From a checkpoint of a small masked image model.
Model: encoder arch vit, decoder layers 3.
Training: ademamix at rate 0.00055, 12300 steps, batches of 128.
Data: trained on telescope images of galaxies (Galaxy Zoo DECaLS), 44167 training examples, 35.6 epochs.
Rows from block 13 of the encoder of a small masked image model, named by matrix and row number. Rows with one number belong to one neuron. Each number is 500 + 40 x the weight over its row's rms, rounded and kept within 0 to 999. All counts start at 0. Numbers have three digits each.
After each neuron's rows are labels from the 100 images, of 14976, where the neuron reaches its highest value: "strongest on" is what is common among them. Only what is clearly more common there than usual is listed. The data: telescope images of galaxies (Galaxy Zoo DECaLS). In brackets: how many of the 100, against the usual share in percent.
# fc1: MLP up (encoder.blocks.13.mlp.fc1.weight, 1024x256), inputs 172-255
# fc2: MLP down (encoder.blocks.13.mlp.fc2.weight, 256x1024, transposed), outputs 172-255

fc1.483:500500500500500500500500500500811500500500500500500500500500500500500500500500500500500500500500500500500500500500500500500500500500500500500500500500500836500500500500500500500500500500500500500500500500500500500500500500500500500500500500500500500500
fc2.483:437500500500500439500500500500500500584584500572500500500500500500500500571500500567440500500574500500500500500419500500397500565573500562500500438500500430573500500500584443500500500500500500500564500500500500443500500500447500500500563414500500500560
strongest on: shape: featured or disk (64 vs 30.4)

fc1.421:471500523500500554500534427500548550474594500500525468537468459500458551446500500413500500530552500473500466500500500500471500500500500474521500543477450500500527500407594500500438547570500532500500561500568500500500603464500500536539409500537523500500
fc2.421:500401500500500500500500500500500500628651500500500500500500500500361500500500500500500500500500500500500500500407500500500500602500500604500398500500500500500500500500500500500500500500500500500659500500500500355500500500500500500500500500594500500500
strongest on: roundness: cigar-shaped (37 vs 8.1); edge-on disk: yes (36 vs 5.2)

fc1.614:500500500500500500500500552500500500500413500500500500441500500500500436500500500582500500500500500500500500500500500500500500500500500500500500435500564500500500500611417500500607500413500500500567400500424500500500408566500500500500610500500500500500
fc2.614:500593500435442500500500500500423500399386500420500500500500500500500500418500500500500500500404500500500500500597500439598500500500500392500557565500500500500500500500428500500500500500500500421379500500500500633386500500500500500500500500500558500500
strongest on: shape: featured or disk (78 vs 30.4); edge-on disk: no (67 vs 24.7); spiral arms: yes (51 vs 18.8)

fc1.592:500500500500500572500522411500551565500591476500537449500465451532456562436500500419525500523538481465500469500500523474500500500500500470524500551463442500466542544421612500500432558582468539500476550500600500528500602461500481550552408482533520500500
fc2.592:500500500500500500500500500500500413608500500500500500500500500500393500592500383500500500500630609500500500500391500500415500500500500581500500500500500500500500500500500415500500500500500500581620500500500500390500500500397500500500500500500500500500
strongest on: edge-on disk: yes (37 vs 5.2); roundness: cigar-shaped (27 vs 8.1)

fc1.199:500500500500500500500500500500500500500500500500500500500500500500500500500500500500500500500500500500500500500500500500500500500500500500500500381500500500500500500500318500500500500384500500500500500500500500500500500500500500500500500500500500500500
fc2.199:500500500500500500500500500500500500500500500500500500500500500500500500500500500500500500500500500500500500896500500500500359500500500500500500500500500500500500500500500500341500500500500500500500500500500500500096500500500500500500500500500500500500
strongest on: edge-on disk: yes (32 vs 5.2)

fc1.322:525462500530500430484482592500451427500420500500500524500534542453555433558544500576475500476465522514500500500500477519517500500476474543475500459500553500530466453585392500525584453437515462500517441500395500472500394555526527424448582546500500500473
fc2.322:455451500535547469514500478530541440593571541527500486513500457553440456563515447557466469468601557470522486483416477526439500500538518575500462444474480450539481500484564449518514500500464531572567500446531455399537557500448461533470541479538462483564
strongest on: edge-on disk: yes (25 vs 5.2)

fc1.462:500500500500500596500500439500563500500581500500500500500412500500406500500500500403500500500500500500500500500500500500500500500500500500500500500418415500500500571500611500500418587500500500500500592500580500500500635500500500584577398500500500500500
fc2.462:500500500500500500500500500500500500389401500500500500500500500500598500378500500410500500500389500500500500432624500500586500500500500385500500592500500584500500500500424580500500500500500500417390500500500500620500500500500500500500500500500586500421
strongest on: shape: featured or disk (61 vs 30.4)

fc1.15:500500500500500572500540433500561567464576500500500471500462466500455561442500500394522500544542500500500455500500500500460500500500500480500500565500456500500500540434578500500448533568455500500500555500593500542500615454500500556581402500500528500500
fc2.15:477440500555545470500500479532560465577582537544500484527475466534434465572532445539472460465592544469515500487415476534434500500526500584486450438479500450532500500487564457500517500500472537563596500457531478400528539500439473520478539477557448477561
strongest on: edge-on disk: yes (46 vs 5.2); roundness: cigar-shaped (30 vs 8.1)

fc1.83:500500500500500500500500500500500500500287500500500500500500500500500500500500500500500500269500500500500500500500500500500500500247500500500500500500500500500500500500500500500500500500500500500500243500500500500500500500500500500500500500500500500500
fc2.83:500500500500500500500500500500500500500500500500500787500500500500500500500500500500500500500500500500500500500500500500500500500500500500500500500500500500500500500500500500500500500500500500500500500500500500500500500500500500500500500500500500500500
strongest on: roundness: cigar-shaped (37 vs 8.1)

fc1.471:471533500466500600521500432500565567470581468500500472500457460544453540444453500402525500534532500500500500500500524500500500500500500469529500548462453500500525555433612500500430536571459530500446560500586500527500600462500500542567394469500524535500
fc2.471:500449500548555472500500475538545470589584500551500465526500462545426451561549446554467458500586550473500500500422462532451500500500500600500450446500500469534500500500568457500500500500472551556620500458547500396500533500445468500500547500571447500553
strongest on: roundness: cigar-shaped (25 vs 8.1)

fc1.480:481529500500500568500521424500560552481580478500526451500455449540465552450478500413524515524541500477500484500500500485500500500515500472528516551477448500500540540428613500483431543578469532500469553500591500517500605470500500554557419479500521500500
fc2.480:500500500500500500500500500500500500500500500500500500500500500500337500500500500500500500500500500500500500500500500500500500500500500656500500500500500500500500500500500500500500500500500500500736500500500500312500500500500500500500500500500500500500
strongest on: edge-on disk: yes (37 vs 5.2); roundness: cigar-shaped (36 vs 8.1)

fc1.103:500500500500500500500500500500500500500500500500500500500500500500500500500500500500500500500500500500500500500500500500500500500500500500500500500500500500500500500500500500500500500500500500500500500500500500500500699500500500500500500500777500500500
fc2.103:500399500500602500500500500500500399654590500500500500500500500603500500500500500500500500500641602500500500500395500500500500500500500596500500500500500500500500500500500408500500500500500500641500500500500500500500500500500500500500500500500500500629
strongest on: edge-on disk: yes (39 vs 5.2); roundness: cigar-shaped (33 vs 8.1)

fc1.119:500500500500500603500500454500574500500606500500500500500500435500500576387454500408500500500500500500414500500500500500500500500500548500552500573500500500500500500500592500500452500622500500500500500500572500500500582500500500578500345500500500500500
fc2.119:474446500543547475509500477527545452586575540534500478527486461540423457568526447542468461470588560466518500490422479528445500500526510582500456446476489455532491509487571457517515500500465534573591500450529465396534552511444461532471539484547458476563
strongest on: roundness: cigar-shaped (30 vs 8.1)