config.yaml
model: "masked image model"
dataset: "telescope images of galaxies (Galaxy Zoo DECaLS)"
train_examples: 44167
image_size: 48
crop_scale_min: 0.5
horizontal_flip: true
method: "mae"
mask_ratio: 0.6
loss: "mse"
encoder_arch: "vit"
encoder_norm: "layernorm"
encoder_norm_position: "pre"
encoder_activation: "gelu"
encoder_mlp_ratio: 4
encoder_head_dim: 48
encoder_fused_qkv: true
encoder_bias: "none"
encoder_qk_norm: false
encoder_layer_scale_init: 1.0
encoder_parallel_block: false
encoder_inner_norm: false
encoder_drop_path: 0.05
encoder_patch_size: [4, 4]
encoder_layers: 16
encoder_width: 256
encoder_positions: "learned"
decoder_width: 192
norm_pix_loss: true
decoder_layers: 3
init: "torch_default"
residual_init: "none"
optimizer: "ademamix"
lr: 0.00055
beta1: 0.8
beta2: 0.98
eps: 1e-06
beta3: 0.999
alpha: 4
grad_clip: 5.0
ema_decay: 0.99
magnitude_pruning: 0.7
steps: 12300
batch_size: 128
epochs: 35.6
lr_schedule: "cosine"
final_lr_fraction: 0.1
warmup_steps: 610
weight_decay: 0.3
Rows from block 9 of the encoder of a small masked image model, named by matrix and row number. Rows with one number belong to one neuron. Each number is 128 + 24 x the weight over its row's rms, rounded and kept within 0 to 255. All counts start at 0. Numbers have three digits each.
After each neuron's rows are labels from the 100 images, of 14976, where the neuron reaches its highest value: "top examples" is what is common among them. Only what is clearly more common there than usual is listed. The data: telescope images of galaxies (Galaxy Zoo DECaLS). In brackets: how many of the 100.
# fc1: MLP up (encoder.blocks.9.mlp.fc1.weight, 1024x256), inputs 172-255
# fc2: MLP down (encoder.blocks.9.mlp.fc2.weight, 256x1024, transposed), outputs 172-255

fc1.162:128128128128128128128240128128226128128128128128128128128128128128128128046128128128128128128128128128128128128128128128128128128128128128128191128128128128128128128065128128128128128128128128128128128128128128128128128128128128128128128128128128128128
fc2.162:108109128160151116128128114159145113168159151128110092128128098128095117172150112128100106128183162128147113090077091142107128101128128170128103108107128071128128128128148101177113140128098164150199128128128112090155128128128115151104145128151101113156
top examples: edge-on disk: no (84); shape: featured or disk (84); spiral arms: yes (75)

fc1.667:128091128163128066128128128128101128128128128155128161149128176089128128167145128166128128128128090128128157128128093128116128128128111128128078128128128128128087128203048128128128128088155128150156128150094128100128128128109098068097166145095128128128
fc2.667:128128128168128128128128128160128107181157150128128088128128078128092128152128128128092091128180162128159128102066089128128104091128128166128128128106099070128128128128157102161106128158098128171171128128128128086128128128128128188128128128128102128156
top examples: edge-on disk: no (54); spiral winding: tight (26)

fc1.605:128128128128128072128128192128128128080128128128128128128128128128193128128128128128128128186128085128167090128128128180128128161183128128128128128128160188128181042128051128128128128128128128128128174128128128200128128128128128128128128128128128128128
fc2.605:128128128088094128128128165092128128086094128128128174128128128128170128078098128128174128128074096128128128128184160128128157128128128079128157158128128175128128128128099159094128128128128083128065128128128128179128128128128128128163128128128128128128
top examples: roundness: cigar-shaped (31)

fc1.214:166128128128128049128128128128128128128128128128128128128128189128128128178128128128128128128128128128128128128128128128128128128128128128128086128128128174128128084178021128169128128084128128128128128128128128128128128128128128053128128128128128128128
fc2.214:128128128128128128128128128128128128128128128128128128128128128128128128051128128128128128128128128128128128128128128128128128128128128128128128128128128202128128128128128128128128128128128128128128128128128128205128128128128128128128128128128128128128
top examples: spiral arms: yes (41)

fc1.523:101203154090128173128128098128144160128128128128128102100128098165128128113128106128128128128128146128151109128107159128128172128154128128128162128128128128106128156093173128128128128192128128128093128128150128171146128100128128161142077100128128128128
fc2.523:112115124161156117128128102153141113168156147128113082142128103128088114167153106135097109128185159128149122099079092142106124102123128168128108113114120073123119141118157100170110138128103167152192128116139110081150120139128113155104148128152104115147
top examples: edge-on disk: no (52); bulge size: small (31)

fc1.43:128000128128128000128128128128128128128128128128128128128128128007128128128128128128128128128128128128128128128128128128128128128128128128128128128128128128128128128128128128128128128128128128128128128128128128128128128128128128128128128128128128128128
fc2.43:148148128091103128128128149095103128087094128128128157128128153128168128089092128128165128128077091128128128151175157108128128128128128089128156128128128180128128128128100160085152128128156086104058128128128128182101128128128128128166104128107153128105
top examples: roundness: round (42)

fc1.196:128128128128128128128128128128128128192128128128128128128128128128128128128059128128128128128191128128128128128128128128128128068128128128128128128128128061128058203128128128128128128128128128128128065128128128048128128128128128128128187128128128128128
fc2.196:128128128128128128128128128128128128128128128128128128128128128128128128128128128128128128128128128128128128255128128128128128128128128128128128128128128128128128128128128128128128128128128128128128128128128128128000128128128128128128128128128128128128
top examples: spiral arms: yes (39)

fc1.140:106167140096128188128139119143155144128137128112128092128103094176128139077110107110128128128128147116128112128118147128147128128142150137128174128128110128113172142066194128128108160167104138128101128114162128173128141093144149191152097098128144128128
fc2.140:128128128128128128128128128128128128128128128128128128128128233128128128128128128128128128128128128128128128128128128128239128128128128128128128128128128128128128128128013128128128128128128128128128128128128128128128128128128128128128128128128128128128
top examples: bar: no (31)

fc1.554:128103128178128093128102128128103128155094128128128161128156177128128128149128168128128128128128128128128153128128128128128128160128081128097095128128128128155078128197080128147128128093128090128165128173106128093128100175128128051128174167128128128128
fc2.554:110114128157153116128128103156140111167157144128113089138128108128090117165153108136094107128189160128148118095081094144101128099128128168128105113115114076128118142114161097172107136128103169154188128118136107081150128141128108159103148119146104118149
top examples: roundness: round (49)

fc1.753:133083113176113074115107140118104128128128128128128144128149174094113128164155163158128128128110104140128145128142111128112128145128104128101086128128141128157088128190062128142151113087148104128157128152106128103128113156128128067098151148119128138115
fc2.753:128114128168152114128128102154151112173159143128115074145104107128080128171144109128098098128192157128142128099075090149098128092128128175128099128108128075128113128128157110176128128128105175162189128113145128075149128128128128157113128128167103128145
top examples: roundness: round (50)

fc1.470:128168128081128183128156128128170128128128128128128097128128084161128128076128128095128128128128154128128128128128157128128128128128128128128172128128095128128164128073193128128128128180128128128092128128167128174160128084128158186153086100128128128128
fc2.470:128128128128128128128128128128128128128128128128128128128128128128128128128128128128128128128128128128128128000128128128128128128128128128128128128128128128128128128128128128128128128128128128128128128128128128128128128128128128128128128128255128128128
top examples: edge-on disk: no (51); bulge size: small (25)

fc1.638:110147153089110128165128143138153144089128128128128104128104103145157128099128117112128143169138128110146091128119128147128128149161146128142164111113143143109188086090148128128128128156113151107087157105144116181128128102128144154157087110146128097128
fc2.638:128128128128128128128128128128128128128128128128128128128128128128128128128128128128128128128051128128128128000128128128128128211128128128047128128128128128213128128128128128128128128128128128128128128128128128128128128128128128047128128128128128128128
top examples: edge-on disk: no (75); spiral arms: yes (67); bulge size: small (50)

fc1.432:128128128183128128128128128128128128128128128128128128128128180128128128128128194128128094128128128128128161128128128128128128128128089128128128056128128128128128128128128128128089128080128068128128128128128128128128128128128128087128128128128128128128
fc2.432:106111118162151113128128104165147116168160145128113096128120097137094118166153110136092111128179157128156116103079096145111128101122128167128098106111118078120118136119153100171113128128100164155184128122128110081146122136128115152105153118154101121156
top examples: roundness: round (44)

fc1.137:113177155078109154149151128148147151128128128128128100128106102156154128109110096128128128128128128128143094128128128128143161128161142128128161128128128128111183128070185128128110128164128160128096149108162128171172128082128149164169095096154128108128
fc2.137:104128114157157114128128097165142118158162147128115085137122103128091115168151111128091110128185157128146115095087103145102128114128128167121105109114120079128128128128156102172108134128103168147187128128142111079153118136120120140107150112146104128151
top examples: edge-on disk: no (54); bulge size: small (26)

fc1.745:105166141091128182140150119146158141116128128128128100128109092170138141082118103103128128128142153128138099128128157128139128128143152128144174128128128128112165136072182128121112148172110147117100128118156128176128141094128137184157093098128128128128
fc2.745:099128128168171128128128100170128128162156128128128072128128128128091128165165093128101128128182157128128128184084100128128093128128128171128100128128128067128128128128128128128128128128128176128184128128128128058128128128128128128075128099128098128160
top examples: spiral arms: yes (39); spiral winding: tight (26)

fc1.119:092128128128128128192128128186128128128128128174128128082128128128128085077128128072128128128128128128128081189128128128128128128128128128128128128128128080128128128128128128077089128128078172128128128128128093128128128128128128128128128128128128128128
fc2.119:128128128128128128128128128128128128128128128128128128128128128128128128128128128128128128128128128128128128255128128128128128128128128128128128128128128128128128128128128128014128128128128128128128128128128128128000128128128128128128128128128128128128
top examples: spiral arms: yes (41)

fc1.463:145097128156128083114093128114116128128128128128128163128154165089092128148128145148128128111128128128128170128155115128128128128098128103150081128128128128128087128190056128128128091086157090128146128128115128079128128153128128066109147164128128128128
fc2.463:111109117170154116128128091164147116159168147128115087139128105128087128168151109128097115139175163128147111098081099147110117111128128167121099107112112072128128135128159111175111135128097173145197128128146120077142120138128119144114144114162101122151
top examples: edge-on disk: yes (42); roundness: cigar-shaped (36)

fc1.39:128128128128128128128128128128128128025128128128128128128128128128128128128128128128128128128128128128128020128128128128128128128128128128128128128128212128128233128128128128128128128128128128128128128128128128128128128128128128128128128128128128128128
fc2.39:128128128128128128128128128128128128128128128128128128128128128128128128128128128128128128128000128128128128255222128128128128219128128128128128128128128212128128128128128128128128128128128128128128128128128128128000128128128128000128128128128128128128
top examples: bulge size: small (27)

fc1.480:107160145099128176147147128152147144128143106114128078128109096172128128090128114110128113128151140128146101128111153128128128128145138149128168128112106128108173128074193128128111158174106148128101128128161128156148128098141146183157098093128128128128
fc2.480:128128128128128128128128128204128128128179128128128128128128128128128128128128128128128128128128128128128128022128128128128128128128128128128128128128128043128128128128128128206128128128128128128189128128128128077192128128128128128128128128128128128128
top examples: bulge size: small (26)

fc1.612:128158128093128175147149128145150152128145128128128108128105097164128128078128102101128128128128151128128098128128145128128128128147155128148158128128128128109181128066193128128128128172101128128099128109167128172128128088128128183162093093128128128128
fc2.612:128128128128128128128128128128128128128128128128128128128128128128128128128128128128128128128128128128128128128128128128128128128128128128128128128128128128128128128128128128128128128128128128128128128128128128128128128128128128128128128128128128128128
top examples: spiral winding: tight (29)

fc1.195:109174144097128162153152128149157145108128115128128098128113095156139128088128105106128128147128151128128094128128148128128128128147149128128168128128128128111164128077179128118102152168104146128099149114153128173128128099128128177146079101128128128128
fc2.195:128128092159128095128128128128128128186167128128128086128128128128073128176128128128090128128180128128128128128083128128128128094100128168128092090128128061128128128128128128128128128128097159169165128128128128090128128128128128128092128128173128128176
top examples: bar: no (30)

fc1.467:128128128128128128128128128128238128128128128128128128128128128223128128128128128128128128128128128128128128128128128128128128128128128128128128128128128128128128128011250128128128128128128128128128128128243128128128128128128128128128128128128128128128
fc2.467:128128128128128128128128128088128128128092128128128128128128128128162128069093128128176128128081128128128128128163165128128128128128128128128128128128128178128128128128096128091160128128128081128068128128128128174128128128128128128128128128128128128079
top examples: spiral arms: yes (42)

fc1.687:128128128082128128128128128128128128128128057128174128128128128128128128128128128190128128128167128128128128128082128128128231128128128128128128128128128128128128128128128128128128128128196128128128128128128128128128128128128128128128128128128077128128
fc2.687:107120115150154117128128110161138113168157150128110087139128098128092112170153105128094112128188159128153120105077100137098128104128128160128110111115115077116120138119162096168111135128105160151181128128136112083156128134128107157098153120142109119147
top examples: shape: star or artifact (25)

fc1.273:128128128128128128128128128128128128128128128128128128128128128067128128058128128128128064190128128128128128128128128128053016128128128208128128128128184128128054128128128128128128128128128128128128128128128128128128060128128128128128128128128077128128
fc2.273:128128128128128128128128128128128128128128128128128128128128128128128128128128128128128128128128128128128128255128128128128039128128128128128128128128128128128128128128128128128128128128128128128128128128128128128000128128128128128128128128128128128128
top examples: spiral arms: yes (39)

fc1.475:128128128128128000128128128128128128128128128128128128128128128128128000128128128128128128128128128128128128128128128128128128128128128128128128128128128128128128128128000128128128128128128128128128128128128128128128128128128128000128128128128128128128
fc2.475:128128128128128128128128128128128128128128128128128128128128128128128128055128128128128128128056128128128128072128128128128128128128128128128128128128128191128128128128128128128128128128128128128051128128128128194128128128128128128184128128128128128128
top examples: edge-on disk: yes (31)

fc1.511:113157128101128177128158106150160144128128128128128094128108077163128128087128128107128128128128152128128099128128153128128128128148149128128176128128128128108162128067200128128103149174103149128099128128154128180128128087128128186151095102128128112128
fc2.511:095128128170128128128128128128128128196163128128128085128128128128080128171128088128096128128195128128128128128060097128128128128128128173128093128128128061128128128128128082128128128128128128128175128128128128071128128128128128128082128128128097128167
top examples: spiral arms: yes (39); bulge size: small (25)

fc1.752:146100128156128079111112149102109128128128128141128170128143158095128128152128148140128128128104107141105166113148108128128128151111100112128084128139128128142097116197074140128149101091161108128155128145108148101128118166128128066095146142128128128110
fc2.752:106115120158158115128128098158142116161159146128115085135119103128095118166151111135092108128182156128149114099087097146107123108122128167128103111116116075128120134123159102171109136128103167153187128122139107081147128139128115147103150115152105121149
top examples: roundness: round (51)

fc1.628:128128128210128255128128128128128128128128128128128128128128128128128128128128128128128128128128128128064128128128128128128128128128128128128128128128128128128128128128128128128128128128128057128128128128128128128128128191128128128128128128128128128128
fc2.628:111114117156153117128128104164145112164161149128107090138128101128089115167152106128092107128182157128153113104083094144106113105128128167128104112113118078128128128128158099171110128128104170151189128128138112076142128140128116153104148113144104128154
top examples: roundness: round (49)

fc1.615:156095120169128084101102128122095122152128142128128161143147171093109117174128140156128128112128107128118167128142111128117128128103105128128081128128128128139087128192072128128128116080150115139148115138097128085128119150128120069105166161128128143128
fc2.615:108128128175161128128128097158128128153165149128128079128128095128096128174152128128090104128188152128128128128075091128128106128128128174128128099128097072128128128128173102163128128128098169155193128128128128084128128128128128148101128128128098128146
top examples: spiral winding: tight (25)

fc1.60:110160128099128178149158128128154128109128128128128084112128094169156145082128128107128128128150128128128089128128154128128128128152154154128162128128128128105188128070187128128128128180101155128105128128149128175128128087128128169151098100128128107128
fc2.60:128128128128128128128128128128128128128128128128021128128128128128128128128128128128128128128128128128128128128128128128128128128128128128128128128128128128128128128128128128128128128128128128128255128128128128000128128128128128128128128128128128128128
top examples: bulge size: small (26)

fc1.609:110169128089128181128152128128149148128128128128128103115111071160148128076128097096128128128128155128128087128106143128128148128149148128137169128128128128117149128078204140128128128183114157105101128109147123187128128097128128162153077111128128128128
fc2.609:104115118151148113128128106161145115174159153128113093136121099135097110165152104140094112128185159128153115104078096140106128103123128165128104114113115074128117136117156092164113128128110165149183128118134113078151128134128113155098151128152101118159
top examples: bulge size: small (25)

fc1.388:128128128128128128128128128128128128128128128128128128128128128128128128128128128128128128128128128128128128128128128128128128128128128128128242128128128128128128128128255128128128128128128128128128128128128128128128128128128128128128128128128128128128
fc2.388:128128128128128128128128157079128128128128128128128162128128161128166128093095128128174128128064128128128128128172159128159128128128128088128158128128128181128128128128095128076128128128128074128058128128128128178128128128128128128128128128128128128088
top examples: spiral arms: yes (42); spiral winding: tight (25)

fc1.288:128173169080128128128128128128128164128128128128128128128128090128128128094128128128128128128128128128128090128128128128128128128128170128128191128128128128128183128076178128128128128163128128128076128128128128195128128078128128163169085128128128128128
fc2.288:128128128128128128128128128128128128128128128128128128128128128128128128128128128128128128128128128128128128128128128128128128128128128128128128128128128249128128128128128128128128128128128128128000128128128128128128128128128128128128128128128128128128
top examples: shape: featured or disk (61); edge-on disk: no (53); bulge size: small (28)

fc1.569:096159128097128220128128106128158128128128113106128099128128074178128128072128128090128128128128154128128128128128128128128128128128128128128162128128128128102159128063188128128128128194099128128128128128161128169128147128128128189155100088128128109128
fc2.569:110109119168151116128128104165151116163162149128114090138120103138090114165152110128093111134182159128152114108086094144108121105119128165128100107109116076128121128128160102168107128128097173150190128128141114080141128137128117149105149115152104119152
top examples: shape: star or artifact (32)

fc1.229:128187128103128176128128128157164128128128128128128087128104094170128128079108103109128128128128168128128096128128128128150150128151159128148183128128128128090156128091185128128128128180128128095094128109155128168128128099128128159144076128157128128128
fc2.229:105128128145159112128128113156128110174157149128111097128128103128096128166157105143091109128192158128153112086087098128089128109128128152128109128128128071128112128128157082169106128128113152152175128128128102086166128128128108156093150110128103128159
top examples: edge-on disk: no (50)

fc1.685:146092111166128068109109128112107108128128128128128158138146165085128113179145149141128128128120112128128149128142110128105112128114101128109093128128144128137097128182060128139128110087149128142167128143093128083128110155113104066107169156117128128128
fc2.685:128128128128128128128128128128128128128128128128128128128128128128128128128128128128128128128128128128128128255128128128128000128128128128128128128128128128128128128128128128128128128128128128128128128128128128128000128128128128128128128128128128128128
top examples: edge-on disk: no (54); spiral arms: yes (44)

fc1.446:128043128196128084128128128128128128128128128128128128128128184071128128128128128128128128128128128128128128128128128128128128128128128128128128128128128128128128128237072128128128128080128128128201128128128128128128128128128128128128176128128128128128
fc2.446:111107128168144128128128112164151128176164145128114098128128094128092128163143109128091111128180161128157128128075093143107113097128128169128101100107111073128128128128167105168128128128100176153184128128128128074128128128128128167105145128146097128159
top examples: roundness: cigar-shaped (33)

fc1.10:115147147094105143151138144145166149101128128128128096128105097163150128098128112105128128145147128128143092128128144142128128128152150144140166128128128128128179128086171128128114140159128146128086156113158112186128128093128155172160084107148128128128
fc2.10:128128128096128128128128128097128128128090128128128158128128184128177128087128128128180128128068096128128128165162158128128128128128128089128128128128128199128128128128095128072176128128165077086056128128128128162128128128128128128128128128128128128090
top examples: edge-on disk: no (51); spiral arms: yes (40)

fc1.275:128128128128128128128128128128128128128128128128128128128128128128128128128128128128128128128128128128128128128128128128128128128128128128128128128128128128128128128255000128128128128128128128128128128128128128128128128128128128128128128128128128128128
fc2.275:128128128128089128128128168080128128089089128128128128128128168128174128078128128128174128128070128128128128128180128128128128128128128082128128128128128187128128128128128128128128128128128084128064128128128128190128128128128128128128128128128128128128
top examples: edge-on disk: no (51)

fc1.698:105153128098128186141153117145162142128138115128128084118105079165144143081128108099128128138140143128128102128128146128139128128140140142128168128128112117117169128067192139128117145168103143118097128117168128176128142093140148186151090093128128119128
fc2.698:128128128128128128128128128128128128128128128128128128128128255128128128128128128128128128128128128128128128128128128128128128128128128128128128128128128128128128128128128128128128128128128128128128128128128128128128128128128128128128128128128128128128
top examples: edge-on disk: no (53); spiral arms: yes (39)

fc1.150:103179128096128182128128128128152128128128128128128093128097099158128150076128128128128128128128164106128108128128128128128128128128149128159175128128128128112160128072203128128128150174101128104128128128162128167128128100128128194128097096128150128128
fc2.150:107128116153159112128128099161128128156166149128110085140128115128090115161155109128092114128173159128139128099083097144110108128128128170128107102128117074128128128128153105169105128128108169151200128128139112077128128128128115128107149104154106128150
top examples: bar: no (33)

fc1.75:163101128145128091128116128107098108128128147142128176150147177100128128169128128160128128107128128128128178128128099128128128128113103110128085128128128128145087128186064128128143113089171102128152114128103128103128128152128128074107165157128128128128
fc2.75:128128128179128128128128128128128090193128128128128128128128128128128128178128128128128128128214128128128128044057128128128128071128128179128128128128128060128128128128128128211128128128073128128182128128128128073204128128128128172128128128128128128128
top examples: shape: featured or disk (63); edge-on disk: no (52); spiral arms: yes (39)

fc1.481:128128128128128128128128128128128128128128128128128128128128128128128128128182128128128128168128128128128128128128128128128128198128128128128128128128128128128187128128128128128128128171128128128128180128128128174128128128128128128128085128198128128128
fc2.481:128128128128128128128128128128128128128128128128128128128128128128128128128128128128128128128128128128128128128128128128128128128128128128128128128128128128128128128128128128128128128128128000128128128128128128128128128128128128128128128128128128128128
top examples: shape: featured or disk (62); edge-on disk: no (50)

fc1.507:101148128106110184143152118150149151128128128128128086115106076180153128066118117100128116128128146107128095128116160128149128128136149144157173128128116128128154128072201128128108128180099138128102128128164128186128128093128151166160096118146128128128
fc2.507:104115116161147111128128104169146116162157148128113105128128106141109112166153110128099112128180150116157114118083105150098114128128128165128098111114115076128128128128153097162111128128108164150174139128128107070128128128113116147099155110137093128157
top examples: edge-on disk: yes (26); roundness: cigar-shaped (25)

fc1.468:128128128128128128128222128128128128128128128128128128128128128128128128128128128128128128128128128128007128128128128128128128128128128128128128128128128128128128013128128128128128128220128128054128128128128128128128128128128128128128128128128128128128
fc2.468:100128128128152104128128095159128128163156128128107081128128108128084106166151108128088106128177158128128128083088103128091128128128128159106128128128128086128128128128159096179104128128107152154182128128128128094163128128128128128103156128128128128154
top examples: bar: no (31)

fc1.759:128128128196128128128128128128128085128128128128128128128128128128089163128165128128128128097084128128087180128128128109128128167128089128128101128128128128128084128191128128163128128128128091128172094186128128086128128158171128070108155128128128128128
fc2.759:112128114146149113128128111156139107174149151128116089128128097139094115157146102128087110128195155128157128100084104128095128094128128163128106128113117081119128145128162090172113128128099164157172128114128103092151128140128110168096147128140108128159
top examples: bar: no (31)

fc1.526:185227128128128026128128128128128128128128128128128128128128128128128128128128128128128128128128128128128128128128128128128128128128128128128128128128128128128128128128128128128128128128128128128128128128128128128128128128128128008128128239128042128128
fc2.526:115110128172155116128128101156150112172161140128116082140119102128093128171150112128093107128184155128149128088074096146111128098128128168128096108116118070128118142116156103172115128128098171154190128128140111075152128138128118157107144128158107128144
top examples: shape: star or artifact (33)

fc1.660:128128128182128128084128128128093128128128128128128165128128128128090128182128128172128128088128095128128128128128128128128165128128096128128079128128128128128072128168066128128128128128162128128166128128128128073128128161128128128128175128128128128128
fc2.660:128128128128128128128128128128128128128128128128128128128128128128128128128128128128128128128128128128128128000128128128128128128128128128128128128128128128128128128128128128128128128128128128128128128128128128128255128128128128128128128128128128128128
top examples: bulge size: small (26)

fc1.212:112161157090128191143128118144158140116139113112128094128103089170128140086110103107139128128136148118139115128128158128150150128150149140146169128128111128105165128065196128128115143169109141114093128110163128162153151095142143186150092099128128128128
fc2.212:099128114152161112128128094163140118155154151128128086128128105128094114165152111128089108128181152128149128088085105145093128128128128165128110113115128080128128128128156099177109128128110164153183128128138108082164117141117118143104153113140106128151
top examples: bulge size: small (25)